Weights of a small CTC audio transcriber.
Model: 4.9M parameters, log mel input, arch crnn, norm batchnorm, activation relu, depths [1, 2, 1], rnn lstm.
Training: 2300 steps, batches of 64.
Data: trained on read English sentences (LibriTTS-R), 15625 training examples, 9.4 epochs.
Rows from block 2, named by matrix and row number. Each number is 500 + 50 x the weight over its row's rms, rounded and kept within 0 to 999. All counts start at 0. Numbers have three digits each. After the name is the row's rms in percent of the matrix's.
# conv: width-3 conv (model.blocks.2.conv.weight, 240x240x3), inputs 80-159, a 3 kernel for each
conv.71 100:493529412494509472466461480528546430479620637481465510545510519504482504540469446502498515533607369515495487399476515576548466504490450541531521505505471535436395485530473511488474537503450492522475508505509494594421433405565480491430463500424365340585536617596478526497488508493524506493516504393526478462539536428517500464495476468518491506466469449393489401672588576562524495366355404506342462482517483519520474471476511492505490406473516461492528390499376630589460493438475518502487481492473495502615546524531494483434530465462599524409516531461519487450458485467497489398480586528496508465469491582517528457509480458504511498480513475522522492544474550486615576577426411364456423524529401449536498491539505504513448
conv.72 112:505456536476559496499513425501479530550526403550496476499486550456520490499489537506521522591504570506526504521560483513486512507472533466571419552494481487487427560491551506386473491517463511448447521472488480420542522548498510484538509441677548624498535558464484451511523468475509515495500524507520486514430462423536436451507507509538507562509463489403544469420540549530520635411491635567546501489480489508492462508493479485482460528575496524474500489474551441666439522509497527502496491469486461454538573429481519455487542531487500489627509466446515489485493494482570455559504460518525493512565656395550491507505546490491467484447592527469479488465535455421363514507448505541456608550527528553513533502494460565520510
conv.73 088:489539541498486496544464442477480513481470489500541507516467429534328392438514517432392458502507566496499496543375476491455527484478514533561391498540496518545481482487563477464519546535435492473500466525489495450543593509429488495519397441489555476502458506479497410426496536516530439462527451463471538522524465456510510491518517523473500509489513527607511427553423520474478477517486407423511496497496488480470508517504479490523488571455395520538469504438544498483423493566522492500497425413488514397424468571536524536544495516493514424469454492519464493512501447519440495597494443381500545525468415458441497542483485506513494491541497425470465492450508483496312349447546557543353450507478516510484535460433425479508537
conv.74 146:489476578530495478520320530503451496444480597485498530479476518530702367502434539494511514421508534521510492544465480498572463491486488430527513495532479493503425468506542524478467477529421472582479522506491502406616482432489530470495447440508548500476473486639508526437494506508463567477523504474500460484522548485502565484510459506486472505537401552324726379491546496474492462541389415484490558524494485484541481460593470544527476519451531413517567491450476476469394536449501505480501481589490487642476479475561443461547468506511474453529501496487499518490476656401479452570472595541483472553457615453473487524484527456527533486526677335494523413502476501554581472518471490583519392408654489461594488543470524470513491
conv.75 086:422579459550503477565371411455490493527425475503549461492516475522451488464553499499535541426596485554483477595342457492497490470510499507416446483561509477511403457478496468520522466533543461516453504551503452451516594469389469551512411510531544401489571426475462322363500524485467450438497505455491530501515545470501519490490553515490532521514544484554378393469467415518501506552563513402557510490516473487525526516489502527516478563398434536446418438444431498439486559508489478515489459446468490439373440608453480548475469498464491518499438519532474531524474494504458534500490363471503548471527357534458566515541378506496521479511456475518483505595455444421305386456567557472494490488499504452470511532441447459562496
conv.76 071:511559405550478472556378379502522442490491523508532439538537520531496576485510458469471501494560432534518473490446470484606501495511486492510440484533517509473311465520494458497446510534551510551471555551488491451440565463434477528463490508478417291401627467441503388437510519495495524447513557524522523474528555521519533482510547455489521507491503426489440427440533422560528549523490518468478423519518470509504541467535541513519479558404424483499460409462432460447446531499460532543514423524513540536409515498422539529400468519519497589476503533513524543531499555520445560394469439559501519482401205486497530479545494506539504523436433472515550537554461385426431477492486486428469446447536507410464508523435449503532414
conv.77 083:501533488507462444520396340509487474490474540537503511433484493475491500489458502516516529438511520534467442617408359474516440491495468436491453538498490486427317404476542505512505498560443511511586549513461410497413647480489570517480353431455610507521462440463460569519544510482476533424538477513512469476542512521522510478559517476476521499500461487545558419457553462484489437492483357517461482581542459486503495496509476532511488722476428532489480485455450452512497536501474512501518530538417526638380476494544510506466456512445493452525409512494463491457476491529471521486485488568529477474599479568428496502460430518527489470462526414457478480476520466415517494527506517588513452447445496457469463474469511492461487
conv.78 094:534502443549522470478443449486496443401563620532532476459446481415560583510481473453505630515556438486510475566511496461489423519479452449502492497512446478477458516524481510508480316450512483535525514518429492514456562506490521508467514516450564495591459537508471457530516529455403484467484507521499480441517495513488511447525520436486484486557528398505514421430520535493483494570505416552455623495499463514523523473530481501551467597533512490536453611487428295468576505495462498501483484486451391505480512529465498500428466480483517538470507506501517492484457578538516518450472389596502539421419512664518561433487524514496508511420478488508537497476510523508375496519530465577534521480517499585513495545475469492522426
conv.79 088:503508442514462532425483582487477489569565574496510531513472473571553517492535509531535482451504472521483493521433634528463422475482519520353386516480505445479531491520483480538568533498500573528467518475525513549457487499606464505526562461505523487542579502628544477466523455510519463453500548591491484493567537613540498489496501495483490494471487560664321478530426333483464497494361548493640559497487533548478468575435478525480537489466535515472483501493549448376466465480528513496502543447463580500416489542521507529508476459462527481474526551537504518530605509470472481490476511545492489504550539573521499519576566550502528513517410414541501526491459518556567486519510465499464599602456440446470545476490588504462501
conv.80 098:406529540532496469403610562486530517406392477465501530523494483447484520468529533470451538390568572469501473476551569485495574473513499457471485476489543489537530506501485508518537485469502454489533462504557408561446469559538438521546423528486444427517444491475554493439439509517473518475474518502450518547459527552447492542456502530491499519418563531305431670454467450496494471390564625523424377459507561479501511419459553492520466439483529481512456487531565406525567464501492488486498449505612463521469508535509447513543501509493583550390493529522471521499403410472446545530447538424461504519495410494458537537474433467462495479407414515507506507482508519579542421493515515482544570388463574456510526433541456474499522
conv.81 148:484544378526446496497509535459519476408500504481551462490497496521468435480515436519517560468557432509514469454500610446469502480499480447545561497552479419460521475525504476576547489456372514439433484523487457537403446512575474525439466538499450506655477553511520492483500530445437505486509476443491516427591455440519517394492536492475529511496566455595504513507554455511493478560505513435472461474500452510490516497496516513509496442509548456575417515517500376476658508523516478520489533498421371524443471572455473551394410411412521555400479497464518505491518508488462554437513446457490564426429480844466523380480493555504487449462464448527498492488523554514473452451490387424522593495502521542539565489524492434559452
conv.82 071:620469453513522513477424463537488447469498484535509453432435532480566564500466448473541495520480445529487512575507477538518439477483431417463504567536481519456525511497464494521467406529528497511475544505448493463479544458444564480447581495466551540521483481518433487549544501492446482535475487561544490458544482497531504496534527487502465469623497447544490477484533580474489472511508461492471550538511462500534473545529503551511493637513473538476511622538445333523642516491459509520478565475472472497514521455482508473459460483485503511538493463477485496481516563489539473470399424525525508494426574542509503486555598491505494501423508573574613484468450490427495632528530486630515513557504473562527492477515487542507466
conv.83 100:434451537478520526427531517465448542460555548454509567550499445541605453480452588514471441493407546508548586508506447500499486496472512579567478466476527595477629466508481463435510565523473480458480449461536495477463471568531475428523533429395481478472440542564462696466458500541525580516515508486469430556532492475513505522454471539498465544448477532595552501585555495488530498537587513472473598481497572509466484517506467496550605475522487522496502496418440582496400439509584481520503508461467492626586486475539446459576552552540518610505448459534511511537510489474455403511534532483482469542507473433464474543423513535488532523587547505481510523459606650518635413506407571534472366515485446483500449402477560482457544
conv.84 119:547455508488452452546577466487487492457505513501476506426418493508464459536489512453525556491484486491484494492440418454445473524510507431540575475485532542467525524524516526487467495417486511471436494509516558460459508413465518453486576500474527512487499586487492410489491520496503475469501436458521502521505451519497509469519464500495505505561521504561661689451400485488471481564641735598356363488484482485534511476573525507491462514436447534515474551521472482532584514480483518470492456481430520508510581489557523497492478441442529365404499536589520496494506497421544472508536512442502502508527603580510509559526471444507495509505465479555504467470587547527486394514488526545486413509506462479511480562584426468522484
conv.85 076:511523565492471441476395614484496493409370339531514518386433451521513485501518522504496429527524508489448471424434547467516482532517499463454365530532516490499532464535501525536540507463465492468477498523518466491512559412525527554547415523538566454477389309391435461393503500525470475501578564465542481505559474439507492467537500527482550482473502561548490514429495440501522465564542579464615504488512552499520506448494521505476482495395494485471503527532531488448483528462520519510491487473492388476494562512491538517523520453534411525505508514524525498515500530423497515523320467454549491495419456413536480466474470440534516487520436413522494487494430527406557526569590526432490635461496408462545515521458485519505486
conv.86 127:527452408476527567482512503510484446492502327479479491487440491477410507514437468548455486484453456495501518532653515499503448520510483577507519512514482497511586502542459490533479529446451462476477500496498594498327484522581507466492675484351552664575450438435485494532502487473528468508553487554526457512531453603493497499515478473496490484536536477504412544462528504510504522519588800541490463495510478502523511505553504474505507544589564501511593498619594476427591481454501500491497520514490509535491515360399522425422551497492516501556505408402514475501509496457533492464554524460492439483566534526497429448557624451488473538500455492499549525441494495526468518502449485542589476568550510494578476480565515499494511
conv.87 066:478411382541463470483459520525520448468471443509466455453482509504523507484475446415479479434409429531472492508535576536522446506505450465408489516480477537410424453475464535522429477454438494473509616531425445480453528494515500481436487477484489454416514480477501584438538501488520499473495473533500523471497478502529496481514508455518459504489494438522486470575534459569556515520489446451441443543478460511478510502500507555516490522465481460477545490510449475475577532521493511482495475509516603554444496442466447438440519512531542512517473486520506525501491508531461477413434582521522477477462522534493495488654510394531507479530437480560533463609601548490470466469501476524549540462448523478499478556532373490483466
conv.88 153:491480510565552468468382732493488511509440630476503503511469445495626455514498488522504420516511493510505493538347572502507471516512488541510543499508495464515573472513536489475515464514479508613459497484491560472591497396590508482498586508472504432516508443593547498422484491516506515523484503382497463488523556490490523472502473503512515465495401541407646599516392471489513467602504466452550461479460514536516481484532487496478464534360560502451539545502543498451568492440499502503465492529535532471461486530483472463561459550578494506423474513512500514510486668426522500532460571510498448537474504531503499484472506467500539455499576530483524482515357591582524476526506508524427492491561508464489535539485577506525557
conv.89 084:563547530515475503531562478503517486483500511532498495468493457422446556599526464473488553493547501520490497355467639483511557490515486469460492511524533548527420507521529494565459469494484515501493509534497500599491431387517516537497607596405380413586488448490454313510530508526443434464502525479522496503496497459511519496493519498509518501527625502486499547466479440493504481523504491656485386529524518484507538465514534467487471340390589481505470453551595379514475530511460521499492378587691459384436574511445571549484493495461514470483524551497527532491484480491501593513519451420517509496298419596523558490439481571516484483388449487494490505484469488571408464540543447528547583454506543451528593474499474496534479
conv.90 079:505521470509491459589474377490503493533484452541521439460460522520482578504513457457457517493515497548536507485414479452500528491507475526450496500508486502522498483505447452492502488481545452536462502552455515487450607430430489497452581515426533326432530539460473493600507551489493521521471447455544547486498513510484553507541513448466527492530544474537456485492607511499504474527434405452538487513543487485527490509518508585612503545386418485493482401463428511491485605556487516527483388438518483574548529509474536516449478491535472529475460568513447523526497539496503523473541466582547550478523331542515584474532492496490555529510491560505556532609567475464468581498522488481442473458468494431438491507486424491524493
conv.91 084:521502449545525472570470441510495465568471433536521438456460479464494492487454480472443482498456456538519524526515516523502497511513483498349519530530469467460406526507493487501458454507429538432458509507490576440443510503454478478448523419439502494449575515524449587563528513521463510516469451479488494487534479480553554546530504469484512491553524505518434472479529493496542504437430480419445439552533494501487508593546561556589532551503434531516522539524488362497497513506486505499495560525521491532518455434479509423452504491471484521524537483521522537518537532501512483463490489494537513478359437566516489502624588501479495506478540466533633582539530486431516566466483467513480494547506505509514511559553452515491478
conv.92 081:512493402510511514454412468538486482454489532496518399485495527489460547499514409565550502514486431491524494540472345561499448508493489472446566545506434453429488507485473496505495415519612512535506489483423451439458430565385552505378482547515552563483476480543498499491527477434481458530485470494516482451535539533576470389519490443520497490507455379533477520488480497499501495588480391546478464509495438512449413525498469527468502502520372468515428598477307473474593499472482512491495568518441442534615481509415492497461486485518520459459492439494514497532508488496510501452487475537499500407536580677499467483552516528519483502482498567539506497464462510546419448508446419540525450544514488555458419554509509531494400
conv.93 086:474602518502484504515352485512526518544422460515518484501530483531373511514565507535445510463686540533484482391356610458538558502505532549389466497546526453495356499521532442525483447444490479486485491525511493495557497394510468566499465622620527366539553407436539416440506514500509478474441483536513536507455452458508515485518527503500560487497555522532338518428458465484528501505471546542685397475518517464520520482475544515487482415361514497497523410489502463459511507503479493531512392496548471462476480592461505577523523541469513577515493529557507545511484425533452621527521449505489526481592391550497553573516428467497511479476428508510511484532388400490552456514553461439584661463510530470502546556392458483541500
conv.94 088:491486529487479501481502379483498493462437491481463479511518502563565501520486480553535435533457515547509504500425393466478514524534465483516651506508493518561563483456475461456452491592575540487500468495491506484472474489445525483454627573382532528266487472482499466493493487496491489544487458536515497474556558610534491513513491488488485478542445358479459513412433550509538517582493570510465431493491505485487528498479499502449469513460384504487368542396370451522537479508433485479485493474484473552542493449544513480501500559562444435539415427431495561520518526475518493481479451506507480491560502398480454522523480463489540465497550556524470466456499441542453519517449441488543457488494499449466459541481461543489526
conv.95 088:519447514513477496481394507514498534499473469516498507487482471513550471495498541531545441489470482516489510586450515531458426477506487490402380547521510456517671466490478475503487486512511516464437510508502541385475531423537508500510508465561585522450516460463512437530534489496500497499466379517497500510503431516523480482519494504509495493550476507507547523509475528483475431472437462458557598489498509521525469566518455567509498592465464511490482524490452409523550501502528511494522534455433540486520484484592499438533511499447488449460468495547499509512615568431514453462408469495535499500420586580501447509533524447516493494518551511550539518525463503449570627527522525543523596571494409530529501487454410526473473
conv.96 083:481551485498524511530547410505489505507567534501517486473412443530504669518539521433395551492498517454531510675469430459481506485505509515494391507507505564514459470491500506470534470504529472546546480547485441559511645492444525460492561572421558345443434505513517463535486560513489456490506515489518552502518544527482511521505539481484511502490544491554460427429457525491502500564509432513513511486526502503541525513561498478636549565458438438461459503400463513432452501522512477523521515453567427363445543562487502519474495496475515505499522577518462512490503554540468475512484476587495540489628334428501578516469496552501549526494473496442528576536558482540332563505488499601455358494518508502410513449469513490451497
conv.97 131:514454530488480452449531481473464483470434438488468512497458493422484573528485498509480468540469545483502507472512578439471485492490483473423553506476506416555561496481421460504535417489539486489543452456506491489424564549512491492565579539537504544437450515406542398509464463482476462530428399510502486522455532574493445551500509520506489515498535504470500565414414584501481488533444481544500513436444516502478479496477481448474533520471515544483524540509507391626630461528543504484478504404525446407507518431566505467516451520528424494558479489453493512479471492560525488530539386478528483529511561535503454500473499486500488520364618622477517526449548501576319590527518520432487578494467516477484563430547450517499533
conv.98 078:510486426539546484539424484493521475403531473475483411441444574442591478492474478376580598434496425530553491471425460465578471492524496437467480474508432507459519478488437440507511513484468471546432496517454496479421498425487493506486511451470419468505564567462531450577501511448443497511521454482525504444517510491496541444492491475482527484490486447531700493388539483500513487553516514488365532498497475490534495429584429533543473482461483518508438474499448324465523511499498520533478425594503425621615486486440496509457449442472445527449510521490516536495369675368474490442494404521499505417436568589531504455500542497494510486466506434511542464456505492483488575491487453359437534478550488431538494521505424478545418
conv.99 123:536490457513454504571488469521529461434521469488506495509521481624482387543462458542561500547522418505499524384559541477533433520524433534514568470515477545521520404537486513552448523423299516473541479525487531498430446490516526514447523513481396557594512520503502461522499519483484485481581453466511490466580397433504493470516507497498509493501498493684582445573545553518490442663481404562436472482539427483501481455513482509502546454538572456505549533591485536521610529511511516500473480493466478537536537450547539511430485463421617489443526470418551474389523531518490489471479446484506477491398669586516476427468607466524457453544501453508488472455499533526471410494412452450602444448558456488625479566554456470521464
conv.100 118:524478461463491447562489489524512464442489531481475513475492566481522482583489424504556541562528460484519450396482507500562511522511456485493564449459473535449376468499475496469489539460504531581469501485487543540379430480471512470470517496432408471497507479498373557461498488507485529496614523423517493489595523483494557534506476485494519497486451478401581392521556474504528487646548309600425320520504473473482492453451451501497508468510508465514557472508518483363646535495456516505470474572505446605485540462455556501423453494404581642427549499429524464436493501501483477479429724545496496506438442604556508457460506514524482478472474528477485483460504420424504508531378391432465443476534492431501485526525516476476492
conv.101 064:487568493545512501669505456485545520546458462510537481459498520460380534490529499408450510465529515538514492493485508493551597544545556500508492503539507417545474494455516502543473481509599472490473490570540554449501566480512464550504538471590514434487594467497427414475487575528415426456490482493503523509508502451521547509499528517477511530535567508515381475438481463481502501576498507438494420504546527449475499467460502522540489520523483492511456484521498500546550535538493493517503415511542420435418461514466522550505478498476483473488545532513511526552465445519465548501439387374534558506428336513475542518567474499460484514424420591545576552564488502402389475467558479526506539439503551404456514618505477503529505
conv.102 068:528491529560501506490423688552525515556491494547468491496480437541584454477488516536495365536521485547486531443463505537526538520542531500527477508497533519514524538481510483519505562595511591537451547463523510508537434426510497486518494479516407358383600535583472489432550501541497574466550515491512457516595585539550513520524488511530532500488493540516506558521426401542502459471470513503533415553510532554504530510527498581512521436323456512442550453485550487555565581503511537494473440483521457448425513411447513493545512534526533500466537543533491584510561542437497509547395633616534489535381431406531476527557590553546531451558583444569575521614528517476591542504493515494444545518497506508497537559548547521515574
conv.103 118:478535506471480481480527581474518518575470527507501493486487537458515552494547464490513506457591482493497485353457666424468536477513531565383470452465518426454419506500486480520497442468476517534521472523540511650537425377511434513522491603479557476536555470468542401562490534540437463517439485532454515500442541572453491523472524498488494493420555514503449618466519541481489513441510641611593292457531562467470523496469562487496505393426532463460475435507582577471537528538476492523484453463631401511545578539431509579540495470418490494480525563525515542508533453464449546507539524493478511477573535514522572532445477552472512436486420465495513496556477509571523506526559401389486635468442516467515549520474496463522508
conv.104 076:509547471492490509569446432517506457527464504518548456426389499455467473502537526419433535494532509516523469566441512530524485484468466540325297517545489553493440507485493501476509456433438448443472510526483564426480589492463548531483489429547515505597445509490650500458519507500541476450441483508513505458433434467524529482497538489501516488530530492518423253474518517470462470496374445462515538514515478520513525527526509532529475619503476482524457525475448503458446501532500530512500569523441494558455486583509493542443486473488481534518488516513481488482492512496520526484717361464494520489590433566486508514518434499477468484495473418519531417489523498633436475515566542578477576518471477541501470522389396493504464
conv.105 086:497463408526516515413430434488473441475493535494488442511510530546517560481481404576535522544457406518505496536532383551483468526493480432523611528492455469422451502462440479476460454511607566557536486462442454479471480535369522493379450573513564555436456471535577462404498471406515479529488505528478463444570532576526486438491481421506475469517449424607489477528479491506495489618505375514492465517490456529497458520506474500460468545523389482528424591477334510456607498476451504500467552510420482530516447492454432461432501466525514457475476429501505485556542494521502503451479502615477463434550537591484435476551506489496468523499476618499514499433458490558455408504459433561562403558493486543483458510500509525455455
conv.106 098:522496417537493465548444426510495454469459483502490456478491494444446498466476457519509571458509422501488497556503464505548465493493498417466508517559497444406466483496486509473466455512573488465475508507442505425399598433465525527453487500489557504644537435428445436425513507455455489440474504453504499478462476449520522486520496470489505504553515429500464615455484495517512510513544544461456414520511487478527494472542516505485462650523482516482477564528478366529600517468442507509484485560497478419466478478447508462416474507436447456424464477484502499484424498521507518442447181402517483473369451739484497471553491454509488494417377635512518472461436430438438506501481475576551453517597495511548510614454387504495460
conv.107 078:534513479517490462545441422496543472508493482501512454483460469578511546487467506455437460509466456521514489525456482461525483525540512515455484495527463497427475489475491483507482475517514521476477516593456554456507549433404456482418552490424470318393546492532477366488542532501473517499506466525528544492550544518496554525502512433527525525550528455621551497505544527527516477528496496428482518509540481491556529541506524541601535498401438502513473428474449457465489523508498517526459397455456496519476505492508533494450489514484474507504503602572505546546486520506473493466470443554528543480414281523521564538540526497515544490470475529491595563566524486425424604489483501510403401476485474437469472510497516495476427
conv.108 089:476569486514481483532554469500489506496492546480532494631507358560414482476514493552507516534479533488456523563538436500454541491461505524528440490502510521508430480482542530489527469526421503475544490550495456541460556552422524483484424642397503474504464478516496475521513540529463437524495496498494548501500491476500479542472529490514501507442564477664463361505387549490463485515508412446523512489528491497479529519516510479484543515528466495526475591455477551506460482499485469517517614443596480433538466587455488521467460512499512466525442503534455493521522472539477531482507484452484518496561439551463512541498424576452500502490450442503465565481507492556446443478495501537625364541480531577461527486403496501454530
conv.109 095:534421464474530547501376480521470475434508539530488459470469537436581510490441477512573508515418439490508503633465410546485418513501458513481547573525396431440504520498459513511472460511516492516561524484447524386521516531477573473467534462501545597484474491524481428568539473442475484541485389537499439453493495551575504384565444431501488493592370383428652592473502608506504496543485562465356499552483437524517437510562438520445458601497482522501466556484455407468587466402492505495510544529453423511605496470495505452492427401509491403510485441471516479524468594485520465462449468518522424475436728517488383457472537485509487506443535511491503462438440498474404570512442445600494415519518470532496439550492469528469468
conv.110 092:401532503501480466499582531445507511526530535435516486540477479464450547456511499518439538383516506480504531511419603492522609472507501540590458428493539494500559494485473458450517478514480509433524468535497471577513509425504462496521519520490528363554469606527492454450459522498500503520521445439446555519472503449452533553447506487493506519472554485426488635492370550475475514376513496504472375433530548478485512482485554459526525467440534508505466470463575501616526480541514493500486480493611500399494452531423476528511568603521556448478490546484455536503530446627424511525434586385444523519593371502434508475478472528462506486473515572464490511477589538532428428475475517546401474464471604489449566454545523432514543
conv.111 108:481507513513520527520476582483509496572483609474500519494480467513584510512515451486549487432484489530510509511498555522509533506502508524439558507511504552526532530419500498559535439541562531511500488487511551503528485526523499519518566310300421525406526387614520619486482494522512495545459496532501494492562536547500515524491498513480502486511495515501428473545492467451500482516424406568501504493501535508472510516457517519484493506521513504556510457519531451435510493451463498496514436534581533579493455476548469510503515497507490467518491427411516493481531541511477528534455511603504486523502509522503457475531500568546566487480480518500508459541446502528505547521523478583452388468469533458461484521462695467493523
conv.112 102:431528550496503502466457488478519530498466530441499475500557519516558478507511513565489455511516513511500498499438547505473535480472503467568487489489499449542496487505499500472500453611546541523460480499489462500530482403511481475520524483492494351539495493448461482439484494515529571541512544433489502478479545500499482486473486495492490483447430487411409699561553498520501475429269537533554460497496521519496489494450532498482476493294595524462480449301478474675472507505475487508480493426533493540550495495500484501527488545546582539472503501480459486500526515483502512495467431520493495465500365568495506472519419549518511481417562554499457502505467441433476642535487476413353617539482534501469522512458488515488500
conv.113 105:550463477478489509480493447502522473479521515511497474462521515576539460473475414570650548541481476484507535468467596498498518469496495391504519502500493469501432515503471425458519472539472534511516478486502491460493539472522506485483433422405491525533371459424526519427514493502470518488575512539491482483574540550502503486503488507499493497472440450565480426477539510507506518518509507548512430512496486518492485517514496480475486512483527480428502478437429443475461499516455516503504571480458454534553476450423523493514507518484516449510528448378503520440529514495498465478457483445517454473473651565518480466464533512528493463485480485454446407426525523435439174455444430496509532510497521492522506473504427503467508
conv.114 103:577481417530507494562367406515486470458492555535505437426435528429554502536494461456551575517499442531506508581506417525527415518507444482463479557536461414358424499495472494495443430521534511505464528525451551444467533450435527494426491476465508596526521427477428378503565516463421454516501467510514470463509458481545533475536514443474487488604476413579550486420468571477490473552452409447426502582513425488539482499562490544499488621510441530500489597494408399490538547459466477480478556602452425476581530494461514459424459463487467444488486504481511498485498575508559472434456334518523509467352605643520500455570524520516493503374506515537543468458453530429412496482497484561529385555582466556545468556477425525524451
conv.115 110:481449469539566493528613531517503488612535492500511510433414399455492464501463475470470469474432448498557507566513490525474497530535512499510521476467486435474398506486483512514494454466433473490494493498498589468451542499457488476494519320418607508455484613586543517394506506520462491428509515464483492532523539466507520534515499470510498501459500528520514524515503449503533480541621571509439428510491513467474487546484486512570545546524488494509551519541568534542496497545533512493476543462508463506454477424458506452490536538516536561443526500526505535532476510515488485494545535486494489542567408453496474509601623469508529499507550492496598562494641584491468419479468524502383468515453471503460484460725620480458535
conv.116 119:496476455512598479510550518513502480575470481497509490457443477458546483503482501494479519458474472497548497567546452515491468561513511519505524489484490438542406524435475493554504463484487498556480464477489574500465497542526483529498493440556549535468488477527489507425506488507488496455512540476482489512453526495492529514503490475480484496459529518483436485542568461485515502540526505532512460520508514484473488480453488490530512514586484458506547548593505455446525522515501511483470553490509461520433416456465497472483533521522541555477554397442543509534463513501490501460488490542495499509456351511508448491605597420505493494495534475454526485429485560463497442456490517440457508511486487490438495444623576488496522
conv.117 058:502446474558505515458418389454482471500500517473479455516529439621670516489474471528552468477494481503537492581443414566477501535495481547548557514504471592552535499510520498492459528578550561505514500482480448462445499497485496449462594484434533456393411467506521468491484497519495497451499541650481473474571543551480500493497493446525503498487390342560523420540505576520528486683490511521499633497490458512507491535502455490538542523455450492524482524415436476520474470508503527506510515456394566488346451496534441461448525561462457552554473481525504531517561545497488442373534493589506492484474469185495487518492537429557515476537580468504553495515511436596571544512519479529477441563489467500472448453463478528469509
conv.118 089:564489504532490485520426398537477478494496496531501481473501494522517543525475455561562542563521487524492482458493478520496464502485486397514523545497474422385389504494521500471418474493529558504528499488461491462522495462398530521471422490553533565551538474486466471514553497496442461496543491494500484481525466483525493493549497489514485498536473475611511510357433520512481459516501481451468407535528461532505525546503529522486492509535462523505514534517494472548527503497470528496497524482468421397479486506498565465455373381360469420446486464496511495486546556548538516491263324396508496494507560549506502524588511451509478489507414531542493499463491445419466521524518475461487472548524531535491494550448456520503489
conv.119 100:522471464485531504530441413542474518547544508559485424452483562564614522494504468518558564539497524524544520559546514552486475474444460465468472549494448442426389518507458498469455497467474555539537538470467524449472469517509530493504409438559601617501520521478523516478575487449498521526500602667489460487559539525565520464529477462504489493502432405534448360463561584494498544461396463415637586552504453528493444574519440559539466525524475515522475516448382478457567518507470515515507575506475410505576502509428539460489451529553449554723531449428490473482617563506510492487475549425512464414550503461546486506592536510512591529489471511532526471508515517492559455524506502485480516559527505519521453527505479495473441
conv.120 090:451502503500480449550558514495497489550499477482510510497465506523499564483545495504499500461562530517500492438401582456476532488519495570558464471503507491508510495508509477489487494484479480516501503492527485509512396338537455473496433482463377278471736665493433222386496503518474495513504507539486543484499516508489508493488499502502509499441514507447568598491499541507502456499525501465468446497489508501519506500500509540513466447400581506522537294427538607546556537525481489490498386453484436407528459485465497554549532545531549481529534554461545527474508510530457534540518418458492512494530424492523540475503457453493495479522506546529514457623616535413325472469552511392311468453484501426454479584527468489506497
conv.121 064:462490502548516523507493594501514492518479535451466481493495426550498464489478481533499456461467466538497489453554459523486507490524461434391642474488485535472528532491540517498446471489477520492498474472462443484522493511463495486477494378437516542415484472631486586498447470499522480529489490440510480461468468480515498496488494466517528473508505465548466511509386431497552424565506405523431472518518489509510492480511510533453475487580467488570513518516466411357574498467449520524474499495474570539371487450522443434500516507521551478509459362483500490480497477508487496480312512707501467463502499471487447485614482460545509493434429592553476480477438497501340540486457442487510406526511543496514462532465560491482467
conv.122 119:485476481532510479484528512506517487514463558463475511514539521450494454535491452531514485511478439530506461468432619508501487512484440477492524474450498475461448498483471481506474468455378515481443495487535522522456503424608467512503560489480475387550513518474473514514452459477492522540435461453500483444546550489513465478483462481513503507485454485441572652531551497523486486545535554529381458485475488520457483489427489474471493483289660521397574499561568378556531491460464508499490496464521482520506538502556460454416428343390548542452478541462510499415434462461511481470486507513474449497450516583492487451501479458465451469439518491490509470469492517435510682546465401457460633511440508474479579509551470508490457
conv.123 089:481473566550522569469482525474489513537388403500504495513541492514561481449426563566524433523473528522553525540465394489497501546514491445618541547480470291510769516481502485434506480544546536489455491481511520456511512530532497482542555505595593487458489508514506524397511491508499536503516550485475498512511530499519491459528508513503499449501433474470493643459503486492513498561572732355490577487485520567487505560449498548534483567494453564488410529493522428585516478517502477485453510426459504552469425460586487486526434576659407555476464499555475552555552519439534491501518506422501496508593367351505517508578444511510572489489526535574537547533447545517528499499477567493445520532495486514444438529497501540501515
conv.124 060:438495597478478455497420515462510538503516462507548544492512549597492461462535610504497466473521560556526495519418418472479515504463538479641580467482548377518748478523556465468551479449483453490450484514549469466585515519443428495540396480496462405426570492432556556475481488513481508526485510461511525543509507460491515497497484543514538546422496541529598462551553476485545526508522603366456457486491536525511506489471463538526510521497473535521462456463478491468518513530547454496520434427457524515487457571593468507597438499542466524404496546538469498519480511472425437568478423371463519515578433386490524531477428425503505523543455539535506506544490417487507521429523670378402449462498449485440463498437416447494602
conv.125 099:504474476561590534532551402536511445583516455527515511474482496570499535504452484508467501447426479595573510629600430512505503539538470450523514511469511527557554464471489552559485523531548568472537501517534527456380578600450486476460477495484618529437430502493508506393504505513507522493491475516468494515550519537531487544489494472498488497483528461590436548502532477514521496482508447553515520521530485446464542525497567599616551605596400477518539507512422487550600504501471538517511509461495540530467446418501473437495485525542502492490407386501501534516523454556518506484577517414478502515568491541442419517637546441523539538550513536502563530481549495514541455454468514494521454513489522461474469494582451467478520
conv.126 098:543495577462481435384554583511524520479386438523514517443482493471473487552546561493462449543560511499505504396467643486481506494490491383325393523482527426583690533517437459534606485484511456465500492516567506512438474459569500530550528504473504528492444445392517492532467478533479496522430434458485514542427477550498474519528514545531493500488546589486482670482523478504488471443456500604544585487479555496488441500500520502505531418457555494447471474526517432522610512526537519493493463416522496548549560493524525522539420445541490550431557511518517507534424401463492537545472392495498499514486580574525496475476523515517489526445476536489493505494501538429440607569597544352450690452448477491495549434502492509502522
conv.127 056:494467435516511509521438438527539467514541505552488443508519481602628585512448469449442399495467475533502508397423445470488471516533453562474563508522515491485449517501470506530467519534490519481523565515488525473487436383430509492476511460376351252315566556583488417346508514516510504517501514522516477479576548509492504530506506484542525495486474420563501454588570609529560467523507506514492505581508492465504491501513485536527509411396435462499487418454360495494505510502501569503494415416430525521486487451453498472459518507535520546524524507499531532521537536549508495448515485517507506484408401431528500494592540448533516495463519557590659588554476471484494484467515491450427418497454482496468386528570529494505478
conv.128 098:557512479472517510438466589515502491478477516565491480487463428466501472533487536542488431564472519433466479603486457507488454468497516436577479555496461447452508486525535505461509465533487495528534503480478497478533552498489599484433407569551644541467269450512594529400515481495500506495521486544518477517499511543504470488545489491494486474513462458422428506480379406502503501526480446464498555521507474535503485496498479426452549644528473524525476642433408493535488477487531481504477621481433533457475490508549543486503507554553504480519461516641471535565515546533579482458432545565553470479563496534495514577469485534492495511506594501449493526400455518501452479526471467545492457552528478547480420399476556556453506